Weights of a small audio embedding model: 2.13M parameters, norm batchnorm.
Rows from block 7, named by matrix and row number. Rows with one number belong to one channel. Each number is 128 + 32 x the weight over its row's rms, rounded and kept within 0 to 255. All counts start at 0. After the name is the row's rms in percent of the matrix's.
# filt: filter width-5 conv, dilation 4 (model.blocks.7.filt.weight, 128x128x5), inputs 112-127, a 5 kernel for each
# gate: gate width-5 conv, dilation 4 (model.blocks.7.gate.weight, 128x128x5), inputs 112-127, a 5 kernel for each
filt.68 096 [156 107 129 136 169 180 149 124 130 148 116 138 150 125 163 180 159 151 158 155  85  85  96  92 152 126 104 105 125 114 112 139 118 141 155 102 100 105 114 116 164 147 126 123 120 107 135 145 158 137 141 118 167 163 205 147 151 128 117 126 169 117  86 135 127 113 123 144 139 121 148 135 106  87 145  64  60 108 105 121]
filt.69 082 [161 138 106 112 134 130 136 115 101 116 114 140 169 152 115 130 138 115 149 151 110 114 128 115 125 117 101  99  97 127 131 147 149 157 149 152 121 107 112 120 125 139 129 154 134 129 113 168 155 145  55 120 106 101  93 147 165 149 161 150  84 101  92  80 100 133 139 163 141 108 152 130 157 175 154 155 125 110 102 100]
filt.70 058 [143 149 181 148 141 168 152 162 103 122 128 121 106 118 141  90 105 116  73 110 144 110 134 168 146 181 192 147 149 150 147 126 144 162 147 166 163 125 132 162 121 138 127 174 145 104  99 126 130 113 106 112 148 173 123 108  99 125 145 136 151 145 167 204 139 150 113 102 157 160 171 184 145 144 160 147 160 179 151 142]
filt.71 083 [112  90 105 129  89  99  81 168 176 157 134 104 107 100 138  98 130 199 226 168 166 159 106  99 111 142 125 121 112 176 110 115 131 111  97 124 122 168 147 122 164 113  93  96 106 154 121  95  71 109  93  82  69  73  71 105  91 106 135 126 115 134 109 128 117 141 126 112 125 155 136 112 129 132 172  85 121 101  88  78]
filt.72 049 [137 124 150  93 110  84  64  71  79 119 156 161 150 153 126 105  85  67  68  79 181 168 208 189 140  71  65 116 135 138 157 151 138 134 140 125 102 113 122 108 154 165 146 141 139 103 137 177 169 176 140 161 165 131 123 139 134  82  74  95 145 139 172 163 166 129 153 152 168 160 161 115 170 157 171 198 187 138 120 137]
filt.73 108 [170 130 160 179 178 125 116 107 115 108  87 133 111 112  86 101 103  66 104  82 138 143 144 169 153 153 152 169 150 132 133  98 146  62 110 137 102 142 118 140 148 123 117 138 115 172 168 184 158 144 103 151 150 147 118  98  69  64  59  96 125 174 177 202 166 130 117 138 118 109 134 149 143 124 115 224 170 191 214 192]
filt.74 093 [151 125 147 157 112 118 118 127 136 133 123 132  71  89 114 101 121 116 155 147 161 120 124 132 129 137 130 132 156 113 133 107 102  91 102 128 132 136 118 123 184 173 217 215 209 179 173 152 170 138 138 154  93 118  94 105 112 102  85 118  87 111 120 104 103 138 152 130 115 126 136 133 114 136  89 130  99 106 130  87]
filt.75 104 [141 108  79 104  71 148 131 104 136 144 127 180 177 145 190 153 164 128 129 171 147 138 126 138 131 104 113  89  62  88 139  90 123 154 165  99  81 116 114 149 193 181 215 171 143 120 122 103  87 101  91 125 121 110 154 142 109 111 114 119  70 110  90  55  75 165 178 168 146 156 117 101 125  89 150  60  54  73  86  66]
filt.76 064 [126 110 150 184 185 165 149 185 160 182 153 120 117  65  79 140 132 172 157 144 145 172 155 158 150 120 127  94 116 134 177 155 146 124  85 201 130 103 122 161  93 146 186 178 156  92  75  95  91 102  80  99  84  74  98 158 127 105 101  79 143 203 122  95 114 140 132 144 115 122 172 156 153 115 145 156 130 121 132 139]
filt.77 113 [151 197 178 163 141 111 175 156 165 151  42  55  97  94  90 119 179 143 159 146 108 102 131 115  85 107 114 121 132 164  86  55 109  91  66 103 109  95 138 106 173 144 154 148 138 125 117 133  97 119 136 151 158 113 105 174 151 135 159 115 129 130 178 164 130  90  58  87  89 109  32  77  88 121  83 142 143 139 138 120]
filt.78 088 [132 149 149 141 130 123 139 110 115 127 112 113 138 160 140 148 144  79  76  89  93 157 151 140  87 142  80  81 116  96  84 145 170 179 141 124 120 115 137  87 127 128  95 100 112 119 159 129 108 124 103 113 155 148 116 123  95 166 168 141  83  95 110 130  75 106 124 118 138 119  96 142 128 139 136 139 155 203 202 157]
filt.79 106 [ 90 118  77  49 110 132 136 105 104 151 160 176 185 198 154 125 152  98  96 145 145 139 120 155 115 155 114 118 126 137 129 136 134 146 117 123 154 115 150 137 185 160 131 195 181 144 136 141 163 146 135 153 111 102  89  79 138 112 113 130 138 130 118 122 111 191 175 177 244 200 156 132 151 196 129  80  72 113  34  58]
filt.80 091 [ 93  92 109  92 114 139 179 160 122  89 121 144 174 150  96 161 149 145 147 127 100 105 115 127 161  91  89 130 171 111 138 161 113  78 104  95 128 111 112  74 167 158 146 183 214  44  48  56  80 107 113  87 123 102  92 188 190 178 100 105 119  97  92 163 141  87 141 178 163 106  85 151 146 149 101  91  67  76  58 114]
filt.81 107 [141 125 158 146 161 114 106 125 128 139 137 146 165 188 168 133 112 172 123 117 129 165 131 187 181 134 111 125 117 119 135 122  82 129 139 141  92 102 114 140 196 166 118 181 164 164 173 190 198 162 164 216 210 221 189 126  56  97  96 112 151 127 175 174 167 152 152 165 185 178 136 102 122 179 193 112 118 114  96 121]
filt.82 106 [159 164 162 164 153 127 136 135 192 185 127  90 130 134 115 133 137 170 187 136 136 126 121 115 118  99 127 186 158 154 145 113  73 117 107 103 109  96 142 144 167 178 187 167 155 134 133 134 116 127 154 118 164 170 155 149 125 116 145 135 140  83 169 138 117 110 127 141 137 131 130 116 143 128 145 140 137  92  79 113]
filt.83 060 [134 181 117 143 155 181 163 148 155 128  99  65  81 105 127 152 134 176 155 141 106 101  60 128  82 128 131 127 143 156  91  94  63 134  79 149 147 109 110 109 131 147 147  80 125  70  91 106 104 133  78  94  99  92 129 104 178 171 150 154  81  86  88  79 124  88  67 115 104 117  62  91  77 116 107 170 166 113 143 126]
filt.84 102 [172 147 117 120 153  94  77  75  76  95 118 127 130 109  75  91 102  72  73 116 127 129 145 110  73 152 126 130 158 180  88 111 132 101  59  92 110 118 114 119 104 126 124 156 128 175 166 184 161 141 189 122  90  84 101  79 136  67  80  97 139 141 107  90 109 123 117 126 142 104 128 109 148 133 114 164 153 135  97 127]
filt.85 107 [143 115 156 182 213  91 122 113 100 143 114 142 111  83  92 101 126 139 139 142 187 141 142 132 118  75 125 146  65  98 186 104 104 121 138 147  98  71 112 142 175 161 169 181 180 138 135 140 136 155 142 111 183 150 149 118 112  99 125 146 136 156 170 149 126 104 168 142 100 105 130 166 114 115 134 141  92 118 141 150]
filt.86 110 [136 145 124 135 147 159 156 144 193 166 151 140 159 181 187 141 127 144 124 119 112 125 107 135 151 184 132 120 169 169 133 143 112 157 178 166 168 156 145 158  65  87 113  94 104 129 107  89 101 100 142 129 138 121 149 135 153 136 121 104 120 119  70 118 133 119 138 152 163 167 151 119 119 168 177 129 141 140 123 156]
filt.87 110 [131 124 139  82 133  70  71 105  99  87 153 119 133 145 137  82 107  75  96  57 216 146 155 152 182  71 106 123 121 113 197 122 132 151 179 142 117 159 166 131  99  85 114  71  95 124 125 150 132 131 164 170 163 106 153  91 108  83 103  94 152 143 158 133 176  86 110 119 106 134 150 120 134 153 146 235 208 212 181 182]
filt.88 103 [136 125 125 107  84 149 122 128 167 106 113  88  94 140 121 148 117 131 109 107 106  94 131 157 141 139 136 117 120  86  78  91  83 128 118  67  84  81 142  75 119 134 151 208 191  94 128 106  62  47 103 105 132  90 103 114 146  95 101 115  97 128 144 128 131 103  77 100 139 121 113 121  92 156 112 150 163 128 112 109]
filt.89 100 [145 146 151 174 157 155 159 164 129 109  97 118  83  78  93 131 115 114  96 128 135 117  78 160 121 126 141 157 109 138 115  79  85 134 105 141 115 120 115 137 102 119  75 107 131 124 121 123 135 130  87 131 127 132 171 108 123 100 122 118 100 126 120 161 156 121 133  77  99  59 144 107  79  90 107 154 162 193 231 195]
filt.90 106 [125 115 127 128 143 115 133 142 125 116 161 173 137 137 158 101  92  94  81  62 160 122 162 166 213 130 151 139 123  89 114 106 171 121 155 120 129 166 176 170 177 157 150 157 199 118 123 118 109 122 123 120  95 127 137  91  65 112  82  50 126 105 140 118 115 184 144 143 151 179 175 176 167 182 186 108 142 130 158 148]
filt.91 090 [ 78  61  63  62 101 151 139 161 121 137 110 138 125 131 109 127 167 112 143 110 114 137 133 165 134 136 128 129  94 105 144 135 133 114 115 149 114 119 121 109 169 151 115 163 160  54  61  78  51  59  64  87  54 110  77 138 127  55  94 168  92 113 105 117  61 158 151 153 153 158 136 141 131 132 132  96  80 108  92 121]
filt.92 101 [132 122 136 166 153 163 185 168 169 166 103 138 157 119 137 136 135 151 159 154  61 103 126 119 156 159 162 123 137 152  30 153 138  95 116 121 146 167 146 123 121 147 104 191 153  99 107 119 105 119 112 107 108 111 143 158 173 129 167 134 101 127 116 168 166 142 177 145 167 145 134 151 171 155 148 107 131 117  76  99]
filt.93 094 [182 145 155 129 121 194 187 205 148 139  98 121 123 132 153 135 165 174 143 109  96 109  14  63  78 145 164 164 137 155 110 131 100 137 111 122 138 145 163 127 150 162  94  65 102 116  95  99  98 109 129 165 123 119 139 143 175 163 174 129 133 148 121 102 121 135 146  86 100 122 178 180 149 105 156 126 109 115 127 168]
filt.94 081 [150 113 122  62  88 112 116 105  94  48 129 155 114 158 135 109 130 141 112  81 176 167 129 141 117  89 119 135 118 120 153 187 139 149 156 145 152 100  85 101 150 163 190 117 124 164 163 177 169 159 138  70 124 134  97  78  84  98 112 146  89  52  74 103  85 152 145 155 152 125 150 181 132 165 125 137  70  90  96 108]
filt.95 112 [103  91  94 111  86  93 115 109 101  76 143 187 145 153 137  79  82 103 106 116 215 227 180 193 173  69  74  72 107 123 199 190 200 177 130 139 144 162 157 137  62  95 115 113 126 112 131 140 122 114 141 145  86 125 106 100  94 118  87 114 188 136 121 156 172 122 145 133 128 147 150 156 146 161 145 194 127 149 161 129]
filt.96 100 [ 73  80  68  98 120 101 110  95 137 167 118 103 146 157 131  80 103 110 115 120  80  84 106 140 139 208 174 143 160 179 122 132 117 161 152  98  74  61 149 146  64 108  66  75 106 114 123 122 128 122 101  85 124 132 108 127 151 120 132 158 120 114 174 148 149  99 100 114 153 162  93 102 114 166 155 130 144 186 145 166]
filt.97 110 [148 165 128 138 146 134 123 112 111  81  86  87  81  91  80 112 128  76  58  94 134 118 119 128 100 163 153 162 142 158 113  68  85 101  85 171 161 118 133 124 101 137 103  76 108 105 111 121 111 110  97 152 124 160 143  83 111  99 128 136 172 150 179 163 147  86 111 103  87  92 129 114  96  87  82 206 174 183 240 186]
filt.98 113 [112 107 118 130 140 195 182 148 189 184 135 130 122 132 127 149 153 142 134 169  46  51 108 109  67 189 194 156 171 194 127 107 119 104  93 143 139 139 140 129  94  95  99 128 124  61  70  84 101  65  79  88  91 132 106 202 131 123 105 137  37  95 107  97  65 152 130 150 169 149 143 139 128 160 165 118 123 134 127 134]
filt.99 074 [163 125 113 120  96 183 165 182 137 143 142 164 161 176 154 120 148 165 155 128 180 127  99 151 128 154 138 196 172 141 147 138  77 112 137 110 119 106  88  85 183 146 147 142 154  99 116 147 155 182 113 110 139 157 141 107  88  58  84 112 159 159 136 163 151 139 132 179 158 174 152 127 152 135 150 149 121  57  69 104]
filt.100 070 [201 163 131  87  92 126 140 128  73  91  93 115  99 143 134 141 152 149 100 119 107 104 144 142 140 176 136 156  83 139 119 117 101 157 144 123 116  54  66 114 136 147 136 151 138 162 154 180 158 152 144 143 137 144 135 111 105 117 121 110 116 110 165 116 127 111 108 110 109 134 149 159 140 118 150 139 126  94 137 113]
filt.101 103 [174 168 155 133 161 165 150 124 107  97 111 109  97 118 142 133 171 157 119 116 170  95 117 141 136 140 145 141 130 157 154 105 108 149 131 162 147 154 160 103 139 151 149 170 176 108  90 101 121 133 152 152 149 144 157  75 161 134 149 139 149 130 160 178 181 127 119 102 153 111 136 105  99 102 111 152 132 115  94 114]
filt.102 071 [143 158 165 155 147 135 144 156 185 164 103  75  68 120 131 120 111 132 147 150 138 144  73  61  61  51 126 142 154 165 116 146  99  91 106 122 126  81 139 135 166 155 144 120  81 103 119 131  93 136 150  93 121 128 153 152 144 218 177 159 121 127 109  93  83  96 109  93 119 114  98 114  84 107  96 163 156 148 138 129]
filt.103 116 [143 141 130  91  99 152 136 134 114 109  89 168 145 168 133 143 147 120 144 114 108 134  84  74 107 114 115 123 130 113 143 145 149 132 165 132 148 140 133 153 102  82  76  70  65 131 126 138 127 116  96 124 116 109  79 129 110 137 150 143  82  89  34  69  73  94 129 158 129 144  98 112 111 102 107 156 159 156 148 152]
filt.104 110 [145 134 122 136 110 149 146 120 103 106 146 154 144 161 155 148 114 129  97  67 133 144 138 153 148  97 112 117 140 129 166 182 155 147 186 132 126 128 125 129 165 111 102  89 103 135 140 146 143 147 133 124 130 145 138 113 105  95  96 105 141 131 118 109 152 128 142 138 160 142 144 130 139 131 135 148 159 139 150 197]
filt.105 110 [ 93 126 125 191 192  69 145 167 127  74 148 141 126  91 113  71 161 144 107  90 150 129 132 151 169  98 142 143 126  83 168 127 120 151 145 141 168 191 150 126 103 132 139 137 137 185 143 132 131 153 168  87 112 147 195  73  85 105  65 105 142 136 146 145 187 131 138 153  98 114 104 190 157 128  83 160 126 118 179 209]
filt.106 113 [114 146 155 144  84 132 138 112 145 154 153 116 107 102  97 112 110 134 161 172  89 113 149 121  75 123  53  68  83  75 121 150 140 169 147  98 123 140 170 124 135 132 129 145 173 135 124 118  99  97 131 150 178  84  69 159 189 160 183 211 110  92 122  88  52 133  95 105 114 116 117 101 103 123 137 137 143 136 110  73]
filt.107 101 [135 135 130 145 174 154 176 141 150 143  84 111 108 101  81 139 126 170 166 193 115  68  44  87 118 148 141 157 183 189 108 130  52  96 106 134 118  78 124 156  65  47  65  71  40 135 130 120 120 111 108 119 109 114 120 152 147 166 150  99 129 111 149 139 180  80  97  92 130  95 112 111 102 110 134 176 169 130 146 182]
filt.108 111 [123 135 137 144 131 121 121 114 113 111 101 105  83  90  79  97  80  88  83  97 101 112 128 136  61  81  93 103 108 100 131 139 133 141 110 125 127 123 132 121 141 141 146 113 138  69  79  88 101  88  60 107  97  95  36 163 149 158 132 133  79 110 116 108  70 117  99 113 107 106  58  65  63  61  41 191 205 204 196 192]
filt.109 098 [104  88  61  90 115 136  82  99 106 146 116 147 180 131 142 155 113 101 139 150 126 190 194 132 144  56  80 108 113  90 101 221 193 166 168 105 186 133 124 132 146 132 167 174 161  74 107 113 101  99 143 135 123  71  84 156  82 100 152  90 131 150 131 112 108 120 141 163 150 127  83  74 189 133 163 107 134  98  70 105]
filt.110 111 [150 137 122 121 131 158 147 117 117 137  99 116 123 124 109 172 164 133 137 129 135 124 139 150 163 129  98  74  87 126 103 131 134 124 110 151 147 149 147 118 142 116 141 145 131  44  34   0  29  84  93  81  78  89 124  93 129 132 106 106 136 109 103 133 131 121 117 130 114 120 127  94  49  80 102 157 156 183 178 146]
gate.68 097 [205 211 157 144 155 151 155 124 108 140 113 119  97 122 128 102 128 114 129 115 160 129 117 157 170  78 120 133 123 150 162 143 133 147 169 112 179 140 151 170  74 102 102 129 107 176 177 179 187 193 192 193  92 113 164 126 167 130  99 122 145 148 130 141 151 121 122 125 166 155 122 122 154 147 180 190 180 163 148 124]
gate.69 091 [184 170 190 191 170 118 140 153 143 162  99 115 112  92 119 121 115 110 125 123 142 179 180 147  98 125 105 146 159 158 125 144 136 130 107 162 210 152 185 182 134 129 153 106 118 175 169 158 166 149 139 153 173 144 153 139 116  89 120 114 129 138 181 135  89 116 151 159 136 155 132 158 159 110 116 155 158 151 162 178]
gate.70 068 [164 164 173 171 160 109 139 104 101 123 160 133 129 138 127 114 117 124 138 144 121 146 179 155 146 164 147 163 118  94 139 164 175 172 155 181 171 181 138 150 121 142  96 143 127 176 174 190 195 203 207 191 163 174 145  89 121  93 119 138 139 169 152 135 128 173 157 141 131 142 146 152 177 126 148 127 126 152 166 139]
gate.71 095 [187 178 139 122 170 135 124 145 155 161 153 166 142 150 141 125 106 158 147 171 129 164 141 158 113 157 160 122 154 179 130 145 146 144  84 135 144 168 195 167 120 173  99  86 100 216 204 167 151 180 171 160 108 111 146 117  89  65  84  95 140 156 125 127 127 149 176 133 137 158 160 172 145 170 155 141 126  97 112 106]
gate.72 066 [179 164 165 170 168 136 137 129 103 102 113 121 136 123 141 149 136 137 141 136 118 142 121 112 127 146 157 142 185 158 105 143 144 121 127 147 165 145 135 141 101 112 132 134 116 203 207 210 242 221 159 175 177 178 179 130 126 155 127  99 133 121 118 156 132 134 122 159 152 159 105 126 120 142 137 147 156 156 161 142]
gate.73 102 [119  93 135 122 129 145 119 124 135 118 113 118 113 126 104 152 128 147 112 100 108 144 131 134 121 158 135 133 118  90 122 180 119 135 209 152 145 136 138 154 110 106  95  55  42 153 136 139 129 110 129 127 152 155  94 122 138 131 146 221 114 111 166 144  63 143 136 128 131 115 126 134 120 124 120  74 100 111 137 144]
gate.74 104 [129 135 140 142 146 156 138 144 124 113 135 158 163 148 139 124 103 130  84  70 131 155 133 149 138 163 171 139 161 155 172 180 170 193 187 211 217 152 181 161 165 152 103 108 119 172 165 168 182 174 129 154 158 177 154 120 124 158 148 125 141 156 139 153 154 155 185 145 139 134 174 168 124 146 135 135 148 138 167 161]
gate.75 100 [145 140 127 149 153 123 129 136 136 120  90 105  96 103 127 143 134 146 117  95 154 146 151 157 173  66 108  84  84 109 123 140 131 113 130 161 165 146 148 148 127 141 149 140 156 151 152 131 141 151 134 119  82 107 155 134 124 104  90  85 114 115 110 123 147 104 127 113 131 149 108 134 133 130 147 153 163 174 185 168]
gate.76 077 [153 142 156 179 133 103 100 103 139 142 130 110 123 110 141 115 133 139 151 145 121 144 153 158 120 127  89 126 155 120 146 139 170 134 139 143 147 177 157 188 131 128 142 142 137 191 186 183 163 166 136 174 144 137 136 109 150 103 137 131 114 149 143 126 100 133 142 135 152 169 153 131 151 163 153 144 126 161 137 135]
gate.77 104 [136 145 139 119 120 199 170 173 152 157 160 140 151 178 158 191 161 146 127 156 139 137 129 132  88 104 114 114 121 163 155 178 185 153 143 172 149 202 162 182 120  96 101 116 135 124 133 151 166 153 136 170 164 146 133 136 137 134 102 133 114 177 122  58  59 157 134 159 195 214 150 132 166 175 147 126 131 126 105  94]
gate.78 093 [155 138 171 163 169  94  99 134 118 107  90 113 107 107 105  70  73  94 118 110 141 132 149 162 151 148 162 178 134 124 130 131 146 143 170 139 156 158 144 173 127 117 131 147 149 203 198 179 185 153 123 111 139 160 121  87 129 106 151 130 146 171 174 164 125 135 140 141 121 136 138 154 144 139 137 195 183 183 183 191]
gate.79 108 [194 171 199 180 177 153 144 171 155 131 134 123  92 105 139 124 133 136 111  96 151 123 127 149 191 110 117 133 127 120 153 149 129 157 167 170 200 180 235 194 137 147 172 164 130 137 139 152 134 127 178 173 153 136 171  83  92  97  77  54 149 136 121 129 166 125 126 114 147 154 143 122 141 155 172 187 161 149 157 187]
gate.80 102 [194 147 121 141 214 175 159 144 106 179  86 152 146 158  70 162 157 133 140 156 124 100 136 118 145 123 125 130 138 150 125 106 147 126 134 163 132 128 146 145 184 147  90 111 147 145 149 176 183 187 139 181 143 180 136 116 122 143 104 105 124 109 126 149 133 103 148 148 161 164  90 152 128 170 141 123 110 103 119 151]
gate.81 101 [120 128 131 135 147 139 156 184 177 170 182 170 118 129  85 110 130 178 183 162 173 149 108 108 122 123 101 118 144 102 178 200 171 136 148 165 160 166 191 150 145 143 135 144 153 166 167 145 116 131 132 141  85  72  79  95 164 208 174 162 132 123  84  79  94 192 163 130 149 119 178 188 150 124 130 153 126 107 118 132]
gate.82 111 [208 182 163 174 169 201 169 173 174 135  92 118 119 105  99 173 155 139 149 137  97 139 120 116 104 133 109 113 137 143 116 115 124 103  75 143 120 100 104 101 174 158 174 192 186 133 138 141 136 150 116 165 151 135 147 147 131 153 140 118  91 127 117  81 130 114 125 139 136 122 135 123 129 113 114 128 133 130 111 113]
gate.83 068 [160 158 189 172 169 156 164 153 123 138 148 117 142 133 144 136 134 145 130 131 141 113 111 120 110 175 175 198 139 150 173 148 143 143  97 180 138 147  98 114 122 138 125 141 132 177 184 203 185 216 160 149 179 153 170 129 121 127 125 130 138 143 156 123 150 162 131 159 128 142 161 131 169 136 144 177 161 163 176 156]
gate.84 100 [165 186 179 152 172 183 167 170 166 157 116  86 115 148 137 153 149 157 117 103 121 124 114 118 139 161 177 154 147 165 157 136 138 146 151 204 203 163 173 199 104 132 118  87  89 159 158 154 137 138 171 132 145 162 181 165 135 136 118 108 160 167 149 134 169 119 117 158 165 180 140 147 161 152 136 151 144 113 116 159]
gate.85 104 [144 130 148 145 127 187 154 157 157 117 149 146 137 150 174 177 147 138 137 115 102 132 114 119 135 170  97 122 135 112 112 177 171 174 178 171 228 214 162 143 100 122 112  93 103 139 128 139 155 166 117  82 141 151 158 126 157 140 154 158  79  83 100 159 156 174 179 155 146 167 177 170 152 161 176 104 117 160 126 121]
gate.86 109 [142 153 165 163 163 238 204 190 175 152 132 145 119 136 115 191 162 144 161 148 105 107 123 104 110 163 150 114 145 137  95 101 129 105  93 111 113 126 117 108 146 184 171 175 176 121 124 146 140 129 127 154 155 125 142 107 144 158 113 128 149 146 124  87 138 145 155 137 137 143 143 139 134 148 134 123  94 107 116 123]
gate.87 106 [123 160 163 155 165 187 188 151 185 195 146 132 101 134 146 132 161 173 147 128  99  98 125 159 148 161 129 118  95 143 115 118 109 144 154 120 139 133 191 169 145 142 138 160 172 146 154 147 128 130 195 156 130 176 176 159 146 140 127 120 100 106 118 115 116 155 133 130 154 157  93 128  75 135 188 106 139 120 124 142]
gate.88 100 [ 92  80  51  86  92 124 138 134 112  99 120 133 133 147 126 127 144 113 115 125 133 158 117 124 113  95  93 130 123  98 129 132 139 135 134  83 118 100 101 135 148 136 109 134 160  54  62 101 111 108 122 104  97 124  89 158 108 162 151 182 150 122 101 124  97 120 111 143 140 123  83 117 112 123 119 131 147 108 122  81]
gate.89 100 [134 131 123 121 131 145 145 123 135 161 132 118 156 161 163 137 140 142 134 124 163 166 168 137  91 142 100 111 128 151 181 176 155 119 126 156 169 140 129 125 106 160 149 112  80 156 149 163 158 153 119 101 119 149 159 121 142 107  67 109 123 125  73 122  86 139 143 171 167 161 155 152 145 120 115 149 112  88 133 140]
gate.90 102 [164 156 142 170 160 161 153 160 162 164 115 142 119 115 133 174 181 165 171 195 108 115 118 119 113 165 139 143 128 162 164 163 142 170 132 153 190 149 130 112  94 116 129 105 121 154 149 148 149 157 125 148 140 147 129 180 169 149 156 157 130  74 102 136 119 127 141 143 116 132 143 155 131 127 133 139 128 120 144 132]
gate.91 101 [139 134 112 124 102 162 128 112 113 116 157 168 122 176 201 151 117 133  97  70 165 161 150 191 166 176 136 113 172 155 153 151 168 159 196 197 145 153 167 150 150 172 164 160 158 136 142 148 153 157 124 134 106 107 107 125 103 121 118 111 141 120  91 145 118 196 184 145 204 232 190 174 128 184 201 109 108 123 133 107]
gate.92 108 [111 115 129 129 123 116 122 128 126 130 137 149 142 149 135  99 108 107 105 134 126 110 173 166 115 131 128  98 118 108 145 139 188 187 119 111 104 130 132 119 101 122 121  82  82 160 151 149 159 142  98  92 106 112 108 117 137 102 119 141  93  93  82 104  93 129 154 161 143 129 126 137 135 149 118 166 166 169 173 156]
gate.93 105 [142 147 130 147 137 141 149 152 129 116  97 100 118 101 120 179 178 170 161 108 140 120 100 121 132 149 119 140 128 132 109 104 103 135 158 220 188 193 181 228  95 102  80  72  79 127 136 149 149 156 113 106 129 122 121  92  91 123 116 119 142 101 121  98 123 110 131 108  93  96 131 109 116  99 113 115  93 106 121 180]
gate.94 091 [171 141 141 169 176 145 114 158 146 167 122 123 117 118 123 133 107 145 168 146  96 154 146 119 107 163 148 172 158 167 128 181 127 175 121 125 120 160 193 178 176 131 163 143 174 186 164 142 163 175 145 171 123  90 127 138 141 150 160 148 146 119 148  73 119 136 158 160 168 177 124 127 144 167 155 101 138 128 148 150]
gate.95 112 [148 170 206 165 196 141 180 172 147 184 162 122  89 107 114 169 152 150 153 159 130 126 153 156 169  97  96 133 124  99 126 123 126 149 141 125 118 149 157 149 169 188 185 158 143 156 157 144 134 145 152 145 177 162 154 133 128 114 151 116 142 136 175 178 169 144 137 111 117 136 127 117 119 155 161 106 127 140 128 154]
gate.96 110 [215 174 171 170 190 145 145 158 166 185  90 107 110 107  94 169 151 173 200 210 110  92  90  95  85 135 113 116 116 134  82 106 100  99  93 125 124 124 106 124 150 141 150 151 141 164 166 157 147 159 155 125 151 147 154 115 157 161 163 172 145 111 121 106 109 119 114 129 118 107 131 145 120 103  97 123 105 124 134 129]
gate.97 102 [161 156 120 147 161 189 177 132 140 161 132 146 153 128 141 148 136 111 111 106 127 128 148 140 132 160 169 133 160 188 141 137 151 118  83 192 183 170 201 173 140 106  99 120 158 123 113 127 112 109 173 160 154 143 150 148 115  91  97  91 153 164 150 169 163 136 160 166 150 168 121 162 157 147 173 116 148 142 147 137]
gate.98 108 [101 115 119 117 125 146 152 150 146 127 255 204 200 238 255 101 124 143 140 109 169 132 143 151 189 121 134 131 129 132 159 134 131 128 145 130 118 132 131 124 147 147 137 133 150 159 141 126 148 162 146 117 129 145 186  64 117  72  62  47 133 124 115 153 160 255 211 194 220 255 216 167 177 199 194  63  75  97  80  59]
gate.99 087 [187 198 178 161 162 133 137 117 161 151 129 111 136 153 126 132 138 143 140 116 144 151 110 112 130 119 123 123 146 131 129 132 127 123 163 129 139 134 128 169 132 122 122 140 138 175 184 203 196 191 160 184 160 169 163 131 132 114 122 158 108 128 101 121 141 155 116 146 146 145 136 139 130 155 166 161 147 149 125 144]
gate.100 086 [137 140 159 171 156 105 106 111 121 130 130 153 129 139 129 154 103 112 134 143 138 142 160 165 128 148 111 129 171 143 127 131 149 152 131 143 148 187 159 157  96 110 114 114 137 178 176 189 208 192 144 145 167 174 161 128 105 146 116 130 127 141 147 122  94 133 148 143 163 148 123 116 133 156 141 140 155 185 142 122]
gate.101 108 [174 190 162 154 169 165 177 163 102 124 120  93 145 143 129 139 150 139  82  97 174 163 152 168 191 129  97 122 110 114 144 147 151 163 152 207 184 180 148 145 124 109  96  84 120 132 144 157 169 156 182 188 183 185 187  68 105  76  73  69 161 145 142 142 152 116 108 115 111 120 121 106 123 129 126 178 179 170 181 169]
gate.102 080 [140 175 189 171 166 177 150 174 134 108 149 124 119  96 150 137 145 148 124 136 136 119 133 153 140 144 151 162 157 134 119 135 131 167 147 118 139 138 150 186  89 113 139 123 121 166 168 156 211 191 164 183 189 124 127 110 133 155 126 135 129 166 178 114 112 157 123 119 134 143 148 140 141 160 152 144 161 180 134 124]
gate.103 103 [143 125 109 104 114 131 121 119 102 104 101 111 111 117  90 130 117  87  70  90 105 117 146 189 141 105 137 146 103  76 120 119  98 176 128 124 114 101 117  98 132 154 161 134 130 114 131 131 144  97  91  83 126 101 103 121 133  85  82 128  93 127 156 137  87 114 126 157 117 110 106 127 102 117  78 188 164 161 167 190]
gate.104 105 [102 110 119 127 113  91 122 142 137 135 121 127 122 117 134  72 101  93 119 105 125 133 119 119 106  98 104  99  86 105 129 118 148 128 101 100 132 132 118 116  70  85  93  84  53 107 106 108  98  97  78  77  87  86  78 149 119 113 136 125 133 129  77 110 117 117 116 118 104 124  98 114 109 113 107 236 208 206 198 194]
gate.105 105 [131 146 162 158 148 161 144 145 143 113 175 138 128 138 195 134 147 128 137 125 179 167 162 166 183 146 135 105  73 120 190 167 167 161 139 248 199 181 149 167 121 131  99 121 115 165 167 160 168 191 128 139 165 188 204  97 123 133 131  80 142 119 136 140 140 203 177 119 144 176 215 182 160 123 158 121 138 161 137 117]
gate.106 109 [242 200 165 153 188 189 177 198 152 130  56  69 107 119 132 189 162 153 114 128 125 116 130 157 175 125 138 143 144 151 108 105 117 164 115 171 155 186 216 151 157 160 152 147 155 111 123 132 130 126 156 111 140 152 204 159 152 127 101  79 146 141 141 157 180  80 104 120 134 126 101 108 170 163 139 152 128 112 132 156]
gate.107 097 [185 157 143 160 159 145 157 150 129 120  96 131 141 135 102 156 154 141 163 142 127  74 105 121 134 116 106 116 113 124 158 111 152 122 146 185 161 170 173 211 131  93  77  77  94 154 164 174 170 174 117 116 119 119  99 124 141  88 127 124 145  61  92  93 111 109 139 161 144 143 126 134 128 134 131 140 144 139 149 157]
gate.108 105 [169 185 186 172 171 140 135 140 137 133 100  74  39  69  75  75  99 104 108  90 151 158 128 142 126 177 138 145 172 191 114 128  93 105 108 123 128 118 117 113 100 134 134 146 107 156 135 115 141 173 162 146 122 149 148 131 129 132 160 125 186 178 165 181 198 118 104  92 114 108 156 130 113 138 135 244 232 236 196 220]
gate.109 100 [156 159 163 147 147 130 117 133 114 102 117 102 148 121 122 148 157 137 141 114 164 153 184 164 150 119 125 138 142 114 124 137 140 131 138 141 186 153 160 153  88  62 102 123 124 190 170 175 170 186 164 131 162 137 110 120 110  99  69 114 128 121 145 118 139 132 108 157 141 131 125 141 165 181 155 157 163 153 147 161]
gate.110 107 [156 146 133 142 147 133 125 122 102 134  51  56 104  75  67 133 121 121 100 103 103  72 111 100 111 177 118 123 172 189 103 107 144 100 111 127 124 117 112 107  97 113  73  68  78 198 174 195 226 221  82  66  99 126 119 152 177 160 158 117 167 126 115 153 162  79 101  93  95  98 189 157 195 137 189 144 132 138 161 180]